config = dict(
    horizontal_flip=True,
    mlp_ratio=4,
    head_dim=32,
    layer_scale_init=0.01,
    inner_norm=False,
    layers=8,
    pooling='attention',
    orthogonalizer='newton_schulz_5',
    adamw_lr_other_params=0.0029,
    weight_decay=0.09,
    adamw_weight_decay_other_params=0.05,
)
Rows from block 2 of a small image classifier, named by matrix and row number. Rows with one number belong to one neuron. Each number is 128 + 24 x the weight over its row's rms, rounded and kept within 0 to 255. All counts start at 0. Numbers have three digits each.
After each neuron's rows are labels from the 100 images, of 14848, where the neuron reaches its largest size: "place" is the part of the image that holds the peak. Only what is clearly more common there than usual is listed. The data: crops of objects in photos (Visual Genome). In brackets: how many of the 100.
# gate: MLP gate (model.blocks.2.mlp.gate.weight, 512x128), inputs 0-127
# fc1: MLP up (model.blocks.2.mlp.fc1.weight, 512x128), inputs 0-127
# fc2: MLP down (model.blocks.2.mlp.fc2.weight, 128x512, transposed), outputs 0-127

gate.82:128140109151109094126169062128111160121097129110096100130122128132125131106121141113123141139124077154128107146168133174109114124118129158088144138152156158186111134126113109112132136090096145130147128115130104135156105142149132074179133109095108075159099152096104137089138116172142158164137135111136145117105136140170125143130149137149137126101099128139116177136116131141191101155139
fc1.82:136121168100138142115114180119115097107163167115115145149067081130147148119072113127164137132127160130104119134130137123123132148107117117153079107125119138114141137113124145096163149158165110121131156134160148139130114148112127119113090158166110153124132120140166161118115094098150126155161141128189090130134159119142122117137129105105090131135188110164126116102113071147109163097113
fc2.82:122114141161129130090130128141147165134094152146153139155093132126133142152166067147138124124128111124103140130106104146135105127119140166114100131133102158103095185102124127155124148091131110138178132110126107119152112086100150137116120101104120143093164122060141109135175128076098099162144133128149114165118113162120090100154149144107111104133143101157150092120165111134143148126079
place: top left (93)

gate.373:189100108070153150135107130116116142143105094152114104097105099158159108169144150108154068110145151118144118169143126100127120103127151150101138084109129124094124104131121128131123125135109125140145122122089100185111100113110127123090105132151116154120157135122128153143145078111189090124150112141095124101124143119101158115167104096101126077146135093162114141135148130118123119120155
fc1.373:143139140089090125123110140124164125116120085124147110115078140141140120129124175094150178098128129161141107147143173121117130114105183151100109132104105138115121094133111060102150117172134123101128124125116082147125135112142125116135165150096150177117153135148096134128146118134160095134136133150079157127126137157113136138110109148108144122167137073094148138147157181128150090128099
fc2.373:136116144173154123143142111129091129125122159127138151134151091113094109110089090145107105139149132088103145105166140105151160151129099113163108162098084113170122151172116140153099116134126102127116140134121078110109143175121109118125108112137126103135099101075082108153132132138080151117144148111146123154129098119137139115158140088146095161108108170130103153154140091166126173120154
place: top centre (25)

gate.343:142146126090104136092141120112108176101161156097114150114160125167142105152177115108122124163181128134154140107112106159112123127104104133129124123137110120167136153148091108085120068134124140180152094093150082117149152120145141130103146159107123130153165138154161137140155119119143131134097113122127121104149096122136126126087083130081112170116108099098148101135072123135124154130122
fc1.343:103113140144113055107137108116126171144081137113145111160164117137131099136128145158100107101097108133147131120133119127133141146109144127137146131096116131136181092096194113141112130079128112085132101142083125162105150140106146108117122148127103099102087079117136189094138180118103097110128146140121109100122104113164164160138133118147155116122108133154118129113125149119130089114145
fc2.343:156143133116150111109111146134138100112175179107148155118114080116111140162140127115156143156100130120128165076147121145072108134136131157126110151154153121159114143140089158094094131164116106118124156112170186128139166122143107118149151135128168123156126156159100114153110140124138104146116147138137127151142105160151174142103124106111089180095117107118117128160113108105076130131166
place: bottom left (41)

gate.112:147134139103112125151175149132095155144137134111160114110140135113097136108091184168130126151127099153124160179145135141126120128110120131134097097145062106149135118125128109107073087151149088124121104132153134126131110116146099086100122142140141150119141118101111081112098124138104119148105120146127105136145096154185142123073105149140124115130117116185116103128155114135169081094101
fc1.112:101132134094126145133149105082084121151076142152131098126133147126089101138122138128140115121121119167122172165139156113139101101108099139121067100106108099107125117116097127147121092139131098146123117140147125145156130135133124102179117150138123129128114093147132145129105091096096138141085127133139156159144080129202131102114167134075108111135144123118114151104112124148190132084115
fc2.112:120109113075115112136141134070114114114156115121119139151122140154141135102143130143139082133140120142163158125113096108138115103145072117144157121131086114106146135123122126126118103136104126104131119124124171162151113158146094170146117132127098128176126147154159142160135122088151144137112148126183149067122128104153102160167182152090151156162098110103156117134098124109152134179119
place: middle right (45); middle left (34)

gate.158:125134113133116142137116158112097175099142112137148118150116150158142131087101146084131103149131097140163125142171169129126119168148073145127067108117150085151178112121125109057129112121122166176131145167135138123125141155156122091104084133139116165164133163124172132164109133119144128148138085106116152114096111116111126151110122130120143105145117155130148100136099105155127140113129
fc1.158:150120075102123119125125112160143141149105145136157113099122143117142131122147089083160116164081140103149132139121143110124174181107138114127156099145105108098150115135158144118103141103110091105136072115115126090141136147138092099107137145125125110133117118101125149126155127136111079151096077105129134100163165119152146095165145138124170172146161117094128097110113136091091092113104
fc2.158:127147146158131124132158128092128143090130125073134143107138114123111090138107145158123115147109118112105120123138091189119077101147115113144183139130119082137136102134141152074168067161134103152136158107142137124141142128106129182152115135143117166164130183107107143129093136089154116128139126137125112144176100102142091126126152144137083114086111151127115110118150127099118122125101
place: bottom right (48)

gate.167:087152138118130126146112134107149129138121105149123114143123087154103191140104138156136126132161102109100146109128084121172151117093082099134101156053153131157143121106117137104140096131109109157137120137136175126110143069135094110139110120148146135098136126106076132129125121134160109170113143152125138098119077138140076138118109132158153094112117100137113109075135154125136159118121
fc1.167:122166111145115117122114171102133137151108089101137157116139139130060147144115134100160123179123105143104110145116139139141123100121137140108105133127134140133132102120110142081124104138110155135169128195156108109104195173129139154142152085133136106087126172127132163099115102133107113090151110150141150108114177118091155136121139153122093104123125146127135174115142095097140122105160
fc2.167:127093156112124087135132083147163144104141187154120100122103123076160081105154115143098114111107145129138129141133141134121141186125158152135072135153115111129104133135119103174114165138108133089089128096131130151161099100106144132129140145135107150136131108125141115138124150140145124151122158105102125147150109091102128072148129111131177135170135091123153139138100136153071121125170
place: middle right (44); top right (35)

gate.157:138178119132113107148135160112160072148092120104102133149111109175114132141087130107162135077128171187140147139164137126133123137128119127133097104118115153162148121129123160166103107162115062171111110105168104123155115091135094094138154141154141110169124119130132098155093142104111122127127092127161102120129123124192122123132128141127136130119080162122113134133143150132125126132096
fc1.157:122124099156119132156150097122131139108132132148156117125078090129111151158125164145151150133131104126146130128158154094174108147134108138165106117133135058179130148107125120136089117140156102138118143142113153149112119117153155107087142107148165122104157134148159108102169115145119149177148112149157139164146135126096133102113140109176144118137090138170135161133140117127147199114176
fc2.157:113125150128100142068104166107094118147115137127138149155134131107147110088109133137131134093147162171102181100107138125132126092124141132105138118143153179106143088108122141117128100119099057169140100121126177150137135133126093133137107145105111105182113152145108106172111116118140163130147148123136108099108112151120114195150113142120132174132110150109103159126161127136131095134156
place: middle right (36)

gate.382:177093114076161171129087128105152131148154116127131152081132107126142085126120115113141135101139146126089092090152115091093136095152133176099173118100134148129150079130104110103179101153122094114164106135136163104104138137124137136123138128096123175160146086108139128106149088133144122090124147166115132109148131117125136175146128105119122147120132150117157133142147148155142100096127
fc1.382:167099150106108132139084172105145115120149071075128178090114092132147121109123126116135121112142142152123127116149171099132137076117184170109109124116128121133137083123100111103160081148106129130157088158120126113147106111126145140139128141149149173151111124137122161091131132134108135107146125127076129146150133152116137160206114135120132108123090154137140116136159153138123098114110
fc2.382:180148131117178138127171098152129139131114140148150069124161140119090136129135143180119132143126076096134096137113097156130110155111091120144110155137124125132150159148151112154089191113102126142111142091139132153142149178108132134116150103146115111107179093139115090154141126126135131128120152109140148099111081150135126097089117110168162117128146102142109139142085090153110139139125
place: middle right (29)

gate.262:125173104141136132101122112100126152105070125137106116172152131138122108109113131149125135110159117154091120107128121103121099157102159145136112111112117137184124085127115104120133160083118131139163127148096169141175104125169107113121150112124143088091130120121144074121171117099114162110161122136121118158130118111102092160052120113159143159111137099117121077149124120148147102117119
fc1.262:126092136136158163099116110163115156138111131127107129139137155148132134130152154112125100100104125154135166118094111108148081155119128152136094118070127178127082114133082124160114161113139116117146142153066130158138152169140167129157094131127145098110124162138132128110174144114178141137114097128112123147111100123124165160093097086132162140151163101100118120103131106145153117108161
fc2.262:137128120119114156142122153119115135109133098122145152085117127145123108126124089155087149158146129081101110119124171161136163095119117115122108138193117076109161119133173128089160080151120154141141124094184150103156134087099085098136114117128119149126152106124107143184111143107113102133110136129125157122130160147117135126162175161124102110154094108160141112124131127107140127142173
place: centre (37)

gate.8:115178101147139108143132134115124153132101152113120107094112125117158148148169137101112129114081122149170145117154124080145137116097134113135124131129120136149123161171118103117099076134146073114148125169074110101143144137166174117099108208112110128121121134099161134155104125129131126112142143147127130112130122116114128127119065114155145125112142115112090117118163069175107135144132
fc1.8:119131160136103141139152085098157089125142121145170142130122151132114147142136112127143111136135076128062161162139132176127172180110080141142113132116117130109108090103135170132094174139186144128157113113158110155121109093091127161153127100115116129129149158157106119119154131181131142119124109145125112159161139102119134104171112160139120137091119105133154120123151159113119145128095
fc2.8:118149126147116172139105172111128156150124134115140082141109144131141112135149159112099154106136133095174114128155167126168108089113126112107163084138127179135112152157067130117117101107108071089147143125081156127143136129171138107094075162135141158148103124120098118157125154133118131092173134145113144103103153129113103106132113142124162135128142141139132165142132093159130162133105
place: top left (60); top right (39)

gate.448:116120106127093132144133167087168109136085099135060117105128159146107122142122143132136173093115110169153100132111112098134117160115159112095132111144177096106110138106148127095112129119133108109141120158126149100138153149135097126105174157130150153119131152150071111164166105101131169143159134179130121137103134166120090126161118148126107121146122182098153108112123146148114117110138
fc1.448:094095174105175121102147123119110103165127116104089141102147146131148145154134136088146142143129133081124155102073153127113166161143104151128136122155142162122089111137098133135104148125106087095068158112149147123110108140130130177108128176112127115163102115161144161128108112166149122077156169141135108110156134179131122110159114122119117115114136123117101101119148107095132135111134
fc2.448:134157092154094168163131162128110188150133147128126114113128114133121125105104116143135142134157103137143116156158135112149129177111168145121148133121121108133169118122121131145105087141143154122161141177146109086165185160110078109112147114116169087095111124124140094161148130115087156175087132155112145100126099128155137129109156178148137114125152156101151136150133126108112126142095
place: top centre (43)

gate.446:156115113126123140140122101121155121144138113158161150127138143156116141124124140138137094147070161160115130147115128116127127094131156113110122153134088136124119095116102149146140124111135122087116154111129139130171129138128116154140142160092147124115049162099163119106144135121107146113142145143140151165185132191137139187125124140162119068160162113187082149118125131156128096141142
fc1.446:143164158141108143130113154098143184121101164148122134087155105060166115125179086125128166125151111096125124122159163127149133152104147174152111112135127136143126147121123148131081124148100175138094139151117122105121089135117137129126118108150083157119174157158124168126120135146122140164108129118148099099096153106121131117142120121132114148134122144134164116164153097089164136097088
fc2.446:105140133147179125121170124147129146140124143145163107143145161147119101122110160097114145123117110138120160151105166146155086092137111093087108083157142120118142116157137159123143095130127100087092142113129108088124123151104102101118139172098125114156126113116160136112111113109129121104117121141131138166164091135130150180121103121087126062140142101174099107118123119161121114171078
place: centre (30)

gate.1:122117132147102137182125102135110134091088057141082109123122111193175133140134124099118129149127115107093122127129128108124132174141101104113074128150072111110115152117105122081144182150114124097161121132133149098145092133134133126171122100121127133156119120144143134126144128181119106137099121144120110138117167117144136137174179128157113096139109143141123127138149173127094149125125
fc1.1:139165150150134149145149137105101116153101147130170101123190151127141102144126110111127101128130165099055108129146131083145127123115148106111139163120120129140107158132126139118121175108132099108113135128118149155139146105114097150126130160131154127194082167119117119122128148146141130129082163170118121102097106152178177155139135174128085151112126120149131150097131133176131111141138
fc2.1:152099102088127159115094060130122121065173101133072138125069138120149150107128147157140136141133101170164130101132103119129114157136121137127124138130123124092151134165115076116110137151116150144154126109133140104135107157152171103123145119153101145098144129125123142120120076117103139125170094105145126150161155122132065153122111109123139126108138157108146125145134149092092113136158
place: centre (33)

gate.330:102138135155086137143117106141139126103160082143135115119140117110129093129138057090143145161130130133108103140144176109108143144090122128126114151148094132149141109123091115172122113139115093153131117123154135118129149127134156185142109127138112108116114184161129116127123110140127116104150127106149084136144140184098176142103163096134124151092130132095088086113161145166182110136103
fc1.330:150142145127134084131153124128127147171124146171123123149078154110123169141117170179137125131112154094124140138138135118150128130127086116140150139118130147117113161116163085113106162125128077155145104126090102147138107080119106154128099123131110127135119077156146147163132128109162096165132138144056181149096117142148142114136086138121101123141112174125109137139127094088131159136158
fc2.330:160141118162110125109060134118141119116158118140120128132137104145131100101148084105138157139153134140112159110138138108107145137139160133118136124138125145154139095108065116183123085162110150140116105147145113122123168140098164126127123178117153136116138162100151115118108128156106123085147142097145108118130160093130133139126169095143141179091131094147094153120154180144128114125194
place: top left (37)

gate.26:099139123130146125112089203152094097126150117118176126110126083171146130159093111117138149133158112130108104134134116165097125108146126103129135119094142127121136108131095150144126148121118149113110150123125095106156097127107112138179137120147057116198113133143140147127137200128110135125136146156130137146114156129143114133137109114115134124141103084128199145124107090130142144150153
fc1.26:154106126102146103106144089129113193157138115162086167146164122119169109128114099145084129141090162077151103173104114151092128106149110162114136127117113076112125131143177150084125134152113109123093110120129119128137168140154150161108122122112168158102126105150086121123145121123095106159129155137142166137139118162098122157119128155142118138120162094143132139112144110143139085133117
fc2.26:148137142148106093112122157151111128117100108106171115097123109187106115138123143110183152100122118146153165140126123140117114148093134128169185090128140175120136122149060140178124161087138141106092101133131119131100090120102113177126159145118103114118151167112125149138101138122164110117134121104105130115135142114144104089158123118132135116164107144081093129105120114127100146129089
place: centre (34); bottom centre (32)

gate.509:103089132106156141120099111127125166142090102120097156116123135105105113081122172151142159078112134121097083118111132110085135116109135111153119113126113093135135139095099112148093066119119151138129120137119126072147083107131087117131155195149101155151087173097123123121124144132127157115113133152157109108141115115147116131134111116116121132130128151139105136086138149105091099187127
fc1.509:132133177148130092094156162123166108130123185159129098130130093123160137119129111125126095079140111128149176128124169114144149109124160129055143148134168203107148154112143127144136153147144145133101146135147137114119121126115136138153128102125132127129142108087126140118130154130108156137153107090075110108141144132078146071097171114152131117151140123152156104106147126147152121129112
fc2.509:149126104118154136112160112121111129186097118143136134133125136074165125096126130106121130050149137122128136139104161112124135128115118119111141145113103106115128187141130132143112118119131077120133143133124123103129122127084111130169166160143097101172133137102150100082129156156147153100105149115128129103150107136156160080114121099173129145149113125157132109075160157165087099138164
place: top centre (31)

gate.470:121157175108138156148105146086160103094145134124130137155079086158146119153150142090131127142083164145121107126161124098106118147143137155133100141145136120122114146158147139111123129120117133126150100113102132131209061144143189160161138156151140106150134129139124157116105107127137096109112143129108117115159146106100129135132116072116075164093132132149121122115142136089111112101130
fc1.470:099097112176103105112149109148102125133139119098136107124129156109131142139120129126098137132147092147135141096138088159156147140117141075172165122128116136145155103120141127146118116165103122077096134144131148171102186108133081087112071113104126123160117107150119172149102113160173120158108156118120143134095103127135130054137124131126147117105137142093124133095114110125125150116167
fc2.470:117118184144150103166127125125097111108149129150106147105127102127144097133146096108134107135124114141091111165140139109122117139106146175117143141100106117111134132122150116085111127091113121150164072108116102153175107143157163147187150146152176086135108137158143134105106088138165120138142179136133128120143144112137112146179140081116072158156109128147133163153123140110134133105147
place: bottom right (34)

gate.381:119124112139121101136149120130088130137085173126135118117121123103113134157099138131136092104146095134183060121151128129122111120142123146092069124115083131148136094101159151106118103102124138185081144072157099123089114120125097100142110117127109113125091132112128148118107147139142099175131130137137158125139104118136103111129136116119119142144114136146101167108171135177081166136095
fc1.381:109145135095140125161160137119080167155104175108122149151147113106095123136149119116138124127149147147171094089115104079133107160109144145162097107114096139108128127104096107121111168122129104171134133134107127133130096143115084153132141122151130153169143125132172104112142147076114122103110151129073142145107113070181128136122105126106130115098111114124147112136131098154062114130147
fc2.381:126146147144096078107132130166092125159146095125126128124157077139126121126131120111117164139114130092087137133176112127119155075082129129120120179142147130165156148095156148135139064119125138115143117146131117148168156110150122129125139125124157123092142144141128114139170127143163140127148156093177104092170147159164133150138126132120132099154086136070128125139125155117162126083120
place: top right (63)

gate.92:116150130101138133124131108164183118128082165116179145187147132069141116140106162137110075139141134132144104135176141121120131124133119136111148144149096147115105106142140107136137137099129142126149113148089140166118143097151151117181142144124119176084156168096169122105108127111139118139094126112148138150142120150128118127125155114142130086138090159122100105076115142155110175151110
fc1.92:149151144110153142130178099153161117126149209094113190125090148116146099104125119123144099113108093134138120161139128130188122110102114120118109141142112137116112127128104130130159140095123120141150106133078157161123090139112138110125117128104157090115146152093167096111141116172180149172111130088111153120111132102094115149102149110120121109117136114123122132091117120126135165118079
fc2.92:105097141143106189151143158100155127134160143143112108088137160125120162104132116167161110159161165134124136128124093140108131108135117142075145151102105145125159116138145128110087118132142137115112119100142146120133135122124145150176112125147167131148093141164141106111106111160089088127116068193156138165138120138122127138116152176107131131130121154144109104183077138101140143102134
place: bottom left (32)

gate.100:142076110138159097147123121114133126132113136139153167060166096111148074124142150139116118087100131126144171123083125100105131164135156132116140088137154141135115136151102098124118122095081082128110140128117142118090142140116097158125107113095120137150121117190132139134143134169120128147134089148167095113139117148166144098111111153114150103112134152164125117110102068146122146160117
fc1.100:131129168142066137140136152127169121113162088125095092169088167138151127158108136118165139134131137128138107121105195094090132132159109169105090113108114124118115138144168104130118120105131117130088126165101127131118113189168161092134143162130131085112163137104153115120121128123117149116173155134124140124128118137125122168142135094122148152130140109078128100151134159110110086127122
fc2.100:142119103126187119182119099142098087125121159136125170076143093111113050124133124085098111169137143107116166123144112120134141143117146152136116127145135137129110137170117115149125147146149113140137121078166111137156151142074148123097116130103127130132122106111106111131145116118143128163091112124141137160176129117140115141098102150125090108131134139174085151142099101175151143105146
place: top left (40)

gate.318:089120125153105129111119124099109093119106144119120102094156117163137091090111132094164139154128135124130151090101122161110131086141126119146105145136071153081081086126081148143132106140101125156091133117123121119152136096162109133115154184158146148126148142126113149118144104153160167137131156103123138121092137153193167095153104105144107144126143105111146120133107128101128170156125
fc1.318:131094126135118173134151113147129091154167141134113154122080129143168153125149127149079121134125116154128116076135147118160123157109133143148183136129121154120125155138135134150105090162133109126137154129122121125123165122094154101122125143140132110065147100152073144111118154164135091082141134057138134114120167116150168110155100127089125125126158168125177144127133129108139158138104
fc2.318:139148126117109140138117117093112075129153104158120120123132126102097142140101158127186138130178126098117137152123097119114128184152100145121059134092099145099115089134147145127102101115134139147139101170127145109116147124156127143147155130145177165166132140106079114140160096128141177125156122160119110118100114149069146131130126107171134113135090137123149122139140114139128152170095
place: bottom right (34)

gate.407:130124178131143199121097104146174121126079110089125108131148105117147098107077116154126151134111099122151094152144163104159106129141124098131099114125158094109083130103143142149147100086121151134132143135155082163096121110109116122116109169131124130149142104114150139135138138109151149116107100085144104116095128134074157106117133133136153119123121111118180061145139123129100128150130
fc1.407:138147112120154164112115124165131124123152157155139118146157173097099157129129142111155130067102148141105137084126088121142147130132146119135117151122148125096176134133109148175086139131145096130127108100128125130184160113101129111138133102110130102110157154113115122098149137107093158111136170137074158084129123110126099091145134185118128108112115178118116144098126161104150107099173
fc2.407:136111158098108171161136122155116131121131138125139161114106105133139137126168112117082108144108155136181102148129159151144129110149122123129074118152160092125092114154169093113156094105118148116140130122113138153096130136154124146155152146143164134153092115150109136124107079128124100140165071103206130120143118126158142136083105100142167142169126111161144122106113108143145150152146
place: middle right (25)

gate.21:121136096115112130097121148130163146122120119114097131115117092132107138166128166078114136114135163123134161134133106137134133112138143155131123085091113150191131078084141158161129108149143132076086159152131126139112170146140117109160139137143140112135141086106086121112126140143128104135167139112156089075133060142155121142119120120120111125155088115125086146130069112117122121162142
fc1.21:134118162162141091172117146132120132107120125119127127080092156113150128144105128143122122156109079100094106094116116155140153112163127140137153161109117114134150156149180151126144150151137132115143120157124144174159100121155147118101137123177096092174126134124136153133076119093143143124107085136141113146105124168124154104139143111150148127138150182123148103125125147109053140144080
fc2.21:107144074116113098087130113123139139132111126116138138151144093130113147145134120114135138081143151151154138193131139092112128143180135107125143079160106155117116098136069096129107114101133112131068108090131125077090134131114093155129125123112149156093140131135135126132171130154106118140172163127142138137127136099136100168128135152116105133121111088113105120138151124161205125126107
place: top right (61)

gate.254:099133160169090152107204153098116112143156109089137132136128131146174120134150109152122164116125138137126062107083168092125086142155133127165098118147140130151127110166124151143156092131138123119122143157107117094122148128070132139105104135110111107133109140084155119138131138102125132089136116131081118120114114106159132109137131119122128151147088147079090107133148154111150153149103
fc1.254:143124161120150120138133156122124122152123091148130148119196141166203111108119140133089152120124132135143119129090125117128088097090117102190158155097118082116146132148111131131123127135124110123123085116065125124115144142139079124127115118139139096172114134155149156064159127138103113109128125146135120156123156161102186116128113119147128114116148149150158124128117081141116154101118
fc2.254:161101137140101117091178119087126133124164123069176113131126164120094137132150129159125143127124127149122115126119160126121089132126162128137167133152125137100097093116107136109132120169147132088102166132131125159141103119088162156148115137119109139151133131071130137167106186124086151115136140134131138135140095117063141143158136135125124156104083150110072156128139150104124109168117
place: top left (44); top right (34)

gate.230:107105132140146142127162119122142116132091133111138083121164163137157129152134151104148162158122090154095126122143106170082098111145155094115130124153146132175154096118155126156142110190095181154159141162171097157099162142120150138099144111116121102155109112142139098122139150101111085118126098136091174113136126104141174092113133138161139126154148111117141150127122134131093153107127
fc1.230:155138125128152112145127117141133102123144082118106146154125090132147136114097148068140157152123163180137109106107140084150175114132136124092131116144144143109162091149108103145115111143138155128133091133147127110152075109103164121151089160113142115132139166128114126100145121125131112112153141129141142095186153098118163177108119108133087145124090123187160121112152102104134136083100
fc2.230:132137117131101122138096123136148131147104165132109153122079114155125151162139088136112092097112090074159114152156106124148111130175083107151119121111156143128083176152098128096115149081141090123109111122076123126146134148146116137162167118135109138108152120169127140167114131148166131164142130130152105127109123114106072145141132126083151136100148118084113134125116173132153098149119
place: top left (33)

gate.360:114155149135125187172150103097173057152098160116147139159130130162139147160091131152097131099151130118108159153134147096137121119101116155128108128122116133142087119132108140102088118143107156122145185154166142136146113105136097123092145158100127121114131153132081097103133128147116140096110099137164082128085134149144085152127131099163135103127091128148106156100136112122127125129126
fc1.360:138117133121106133142170116151093059150147107109162123096109161123125127092158077159121122127148143125200143121122120117111137104138151064137144116112086122132097090156141121138147094133079129145102118132130109123138132112118146105050140100135152121126127115128129139117107126155120167093089148139115143122134113125131116104096096109121098141137139106119112164119165160090098151090139
fc2.360:158149143150128075143124120090104170110123114124123117154164095132155133135092149116121110108160120125139144149127141122156110140127087194108162185166108146141141148165103127131103111123149130145131156168162095142117110118134129136177192146096121134115143159118175084111171117118118107126125113119137095137097114143102108169131176077160131123115097112122142139122130139136138110121157
place: top right (49)

gate.280:162128125109133116090106091118111118097167078095121135157143086142100123135107140138126129122105158165116095127121129091116126122078196122112119153138130128136115108111166141120076098150177148126114134137121120154123155154166101106168116148136115119099098125179146144124166113118129084162125171120098121138129142133142149102070147109168147125122138123089150106147101149150150104133143
fc1.280:174125131116160089155124155155151179126161117117114127155156169135171122133144102170111114122130079091104119100160164087120123108150106151138123130129135130171169155171119122151127134108123122126165140138169111093117092116155098130165110132128114119144127162121110099129122103128124119122079118128113134101141081135165138153102152149085080149097104096143123088160103147139133113109135
fc2.280:123134135121116133140115078105131079109172113084130144175151125115106128178138106144129176135131165145140153144151149123087093148160165127128131093142151080146103137067146134141129105152124122091145130151184141108110143120172135145114111138139141113105121163180154125111094152117122153153147142108127142155127090092122148132110158115150101111109152155092126098151116159107139122111100
place: top left (33)

gate.306:145177107126110110115124102111137060137114172121126114084159130116117120141135146112133152140113114159101140103141146100123121108154114099147116128095120139117140106113124120109205120156109103178120126159128153139125108097137127100134151076139141116141145125105156112168133141128079103115097093141139099141136089151153079144095083156135173181140145159125154135087106138139136140132142
fc1.306:142136145127133127165167131136095154111158129142132126120081157123129124137123142140126156107118099110170050119160124102129162134165081111179129160129132122176156117148136131113158145076154129128117107132121056140110139163110170137076123116118140153130140137147134140143123136117090106116148138144153124139153126168122144108167113138135129164125179103116148100128132130115152103106072
fc2.306:120140108153127170090115116099108127144092128115143170120161111115137145114149120108123127125096124152125196153122097160114108148148126150082131104115168134082139126158085102184111101176115124121125127151134088142139122080150067116155133124144108088148116110121159117106161118125154101151124133099121114101131117117135123122088140113130116107140078180134153104136117124132103153138078
place: centre (35)

gate.107:114152108123081126125119085131122138097089110137127147106126119178127142131141137158109101125151138143157117101144111100106124097089154114118142146133128165136162113156093107165120130118192081151119060119104150169174130134131188137130110141101147152089168125125085110138119126132117156124158111126103096118093142154153090115124120145190135125124104138146130135102115118161127117153123
fc1.107:170099147139137116147089119132138169086147148171180091143131109139102171085122089122142111179140099157087122136133149130119094128101121088155102117134148132089157158096107137137145127147131158102161116157137083102125108149129135164110093150115129142156144125184163098104139114112123111096132118171142136107118146121071124134131111113087127119145158137136140131160111098120131143101127
fc2.107:151107167159170175103129126110081114120132097119147117150080127167165148127159066119150159152093112137102123133109160126136154137095105129096099140139081098100134128144142148130163148127160158129155098121111122097123118130088179126122144105133143113160151088085116152116173150151100141118111153097132116173136152119114124092128128135152153141103126136123136174120144141143160148113118
place: top centre (50); top right (34)

gate.132:091139134157154113117132119174108138136125134117074129112091100173133121088108136115123116124129110133116156141172135127117115153126126149120098114104136165171153128164119132123116109129140098110133106131181151098149122126153155114148147137146131158103146104137126088108159120116124122123068120112151125068088125162164088153126147149073193109156077099162134113121117130117103123112152
fc1.132:122119134113131123103098158181141131125101115142171128124174122112128131128131163115152124137152123194159133125141148129081113096125134136109058132138115132166114128138130150089157139129161155111114137156164125161123123154130125141121160133129131138119122155087122120124108111064201147113127128105157088159139112158135116138157102138146144125152148142161108110089186124099118135086101
fc2.132:107124115148123140158150111089147122129128144105093125162123111107156136150122099120114109128113130075101126171114123109143146158117140117167098133128090123104123102146148128162078115129058096129128115103128156076104148098103115161150114099129132117128133109141116166157123197147067116169134126116111141108135123091106128092130138111153102116130128133097131112172077106149145149110093
place: middle right (30)

gate.68:125167139107098129157143123090119124071099115120117106172164101173153143163114152127145113165128133162130123126129122122144134091115146177135081089122143126131136115128169120144114151121152115110124146128094106144116144134130118135117161136148150121123107123101089090128152152087154152135151104159152121154131171147186102133151094133110134080127158136155078178162145142109100127165112
fc1.68:124126151102132091131117148157140133087113117123112142084082137143114132100134140102066150135142098102164152156168140130122139123128137109118135129128114082120149131174111108144120117117103161145147081104172166136129104152119150119133104175091109120118154125093111158120130107140119121139105132130132101136141144131148093129132104139084133183109118101096109099187065163119130163095098
fc2.68:100142153145139104098148126081134153150109135097124114160169122114147144185136093132179098108123168142101097122112141117149130105159110142152128137143148140133130110167117100124105145135171102114126151140093169169129135119151120121109159086152094124140098126163122110168099131130135104117127134151083142145134077118171145122110167106163140123136111164163146094099136080112100162133112
place: middle right (25)

gate.217:153095114121124124158117118181130084088151171108158101135106138066148119123134124175115116123179132157135176148118166096104098111128125148120139097114159147163131092098114144117133094099132115153152162162114116125112119126108137100160114116080148081100088110106147134114139135132140105139182068121133140151133110143138116149112148088148116139123103121136118116111135118101161156109130
fc1.217:098152137129156139089110152109110167150101047111126117108105119211143170144127122103117102176143127110151109126141128153104146118123120132119120101122123087136115152150125133121117124162118116085123141120133130108080105117110151190080148165098161138109130094152101103132102113135125137099146104104113109136141106136113094101122125080139106132125131116117115126170163101092133106124115
fc2.217:118108102142144160146138133168090098145162170143140139174169128110116130131138095156076163082062135134117150133098135105167067129109127111121140149125151120078140073169114156123124114080143128141120140154113182143119104105157120094144157137157135145121119132113120156116157135160131154132126156155130105141154132129141140121136104147133136135143165134097161154091104116125105135103132
place: top right (33)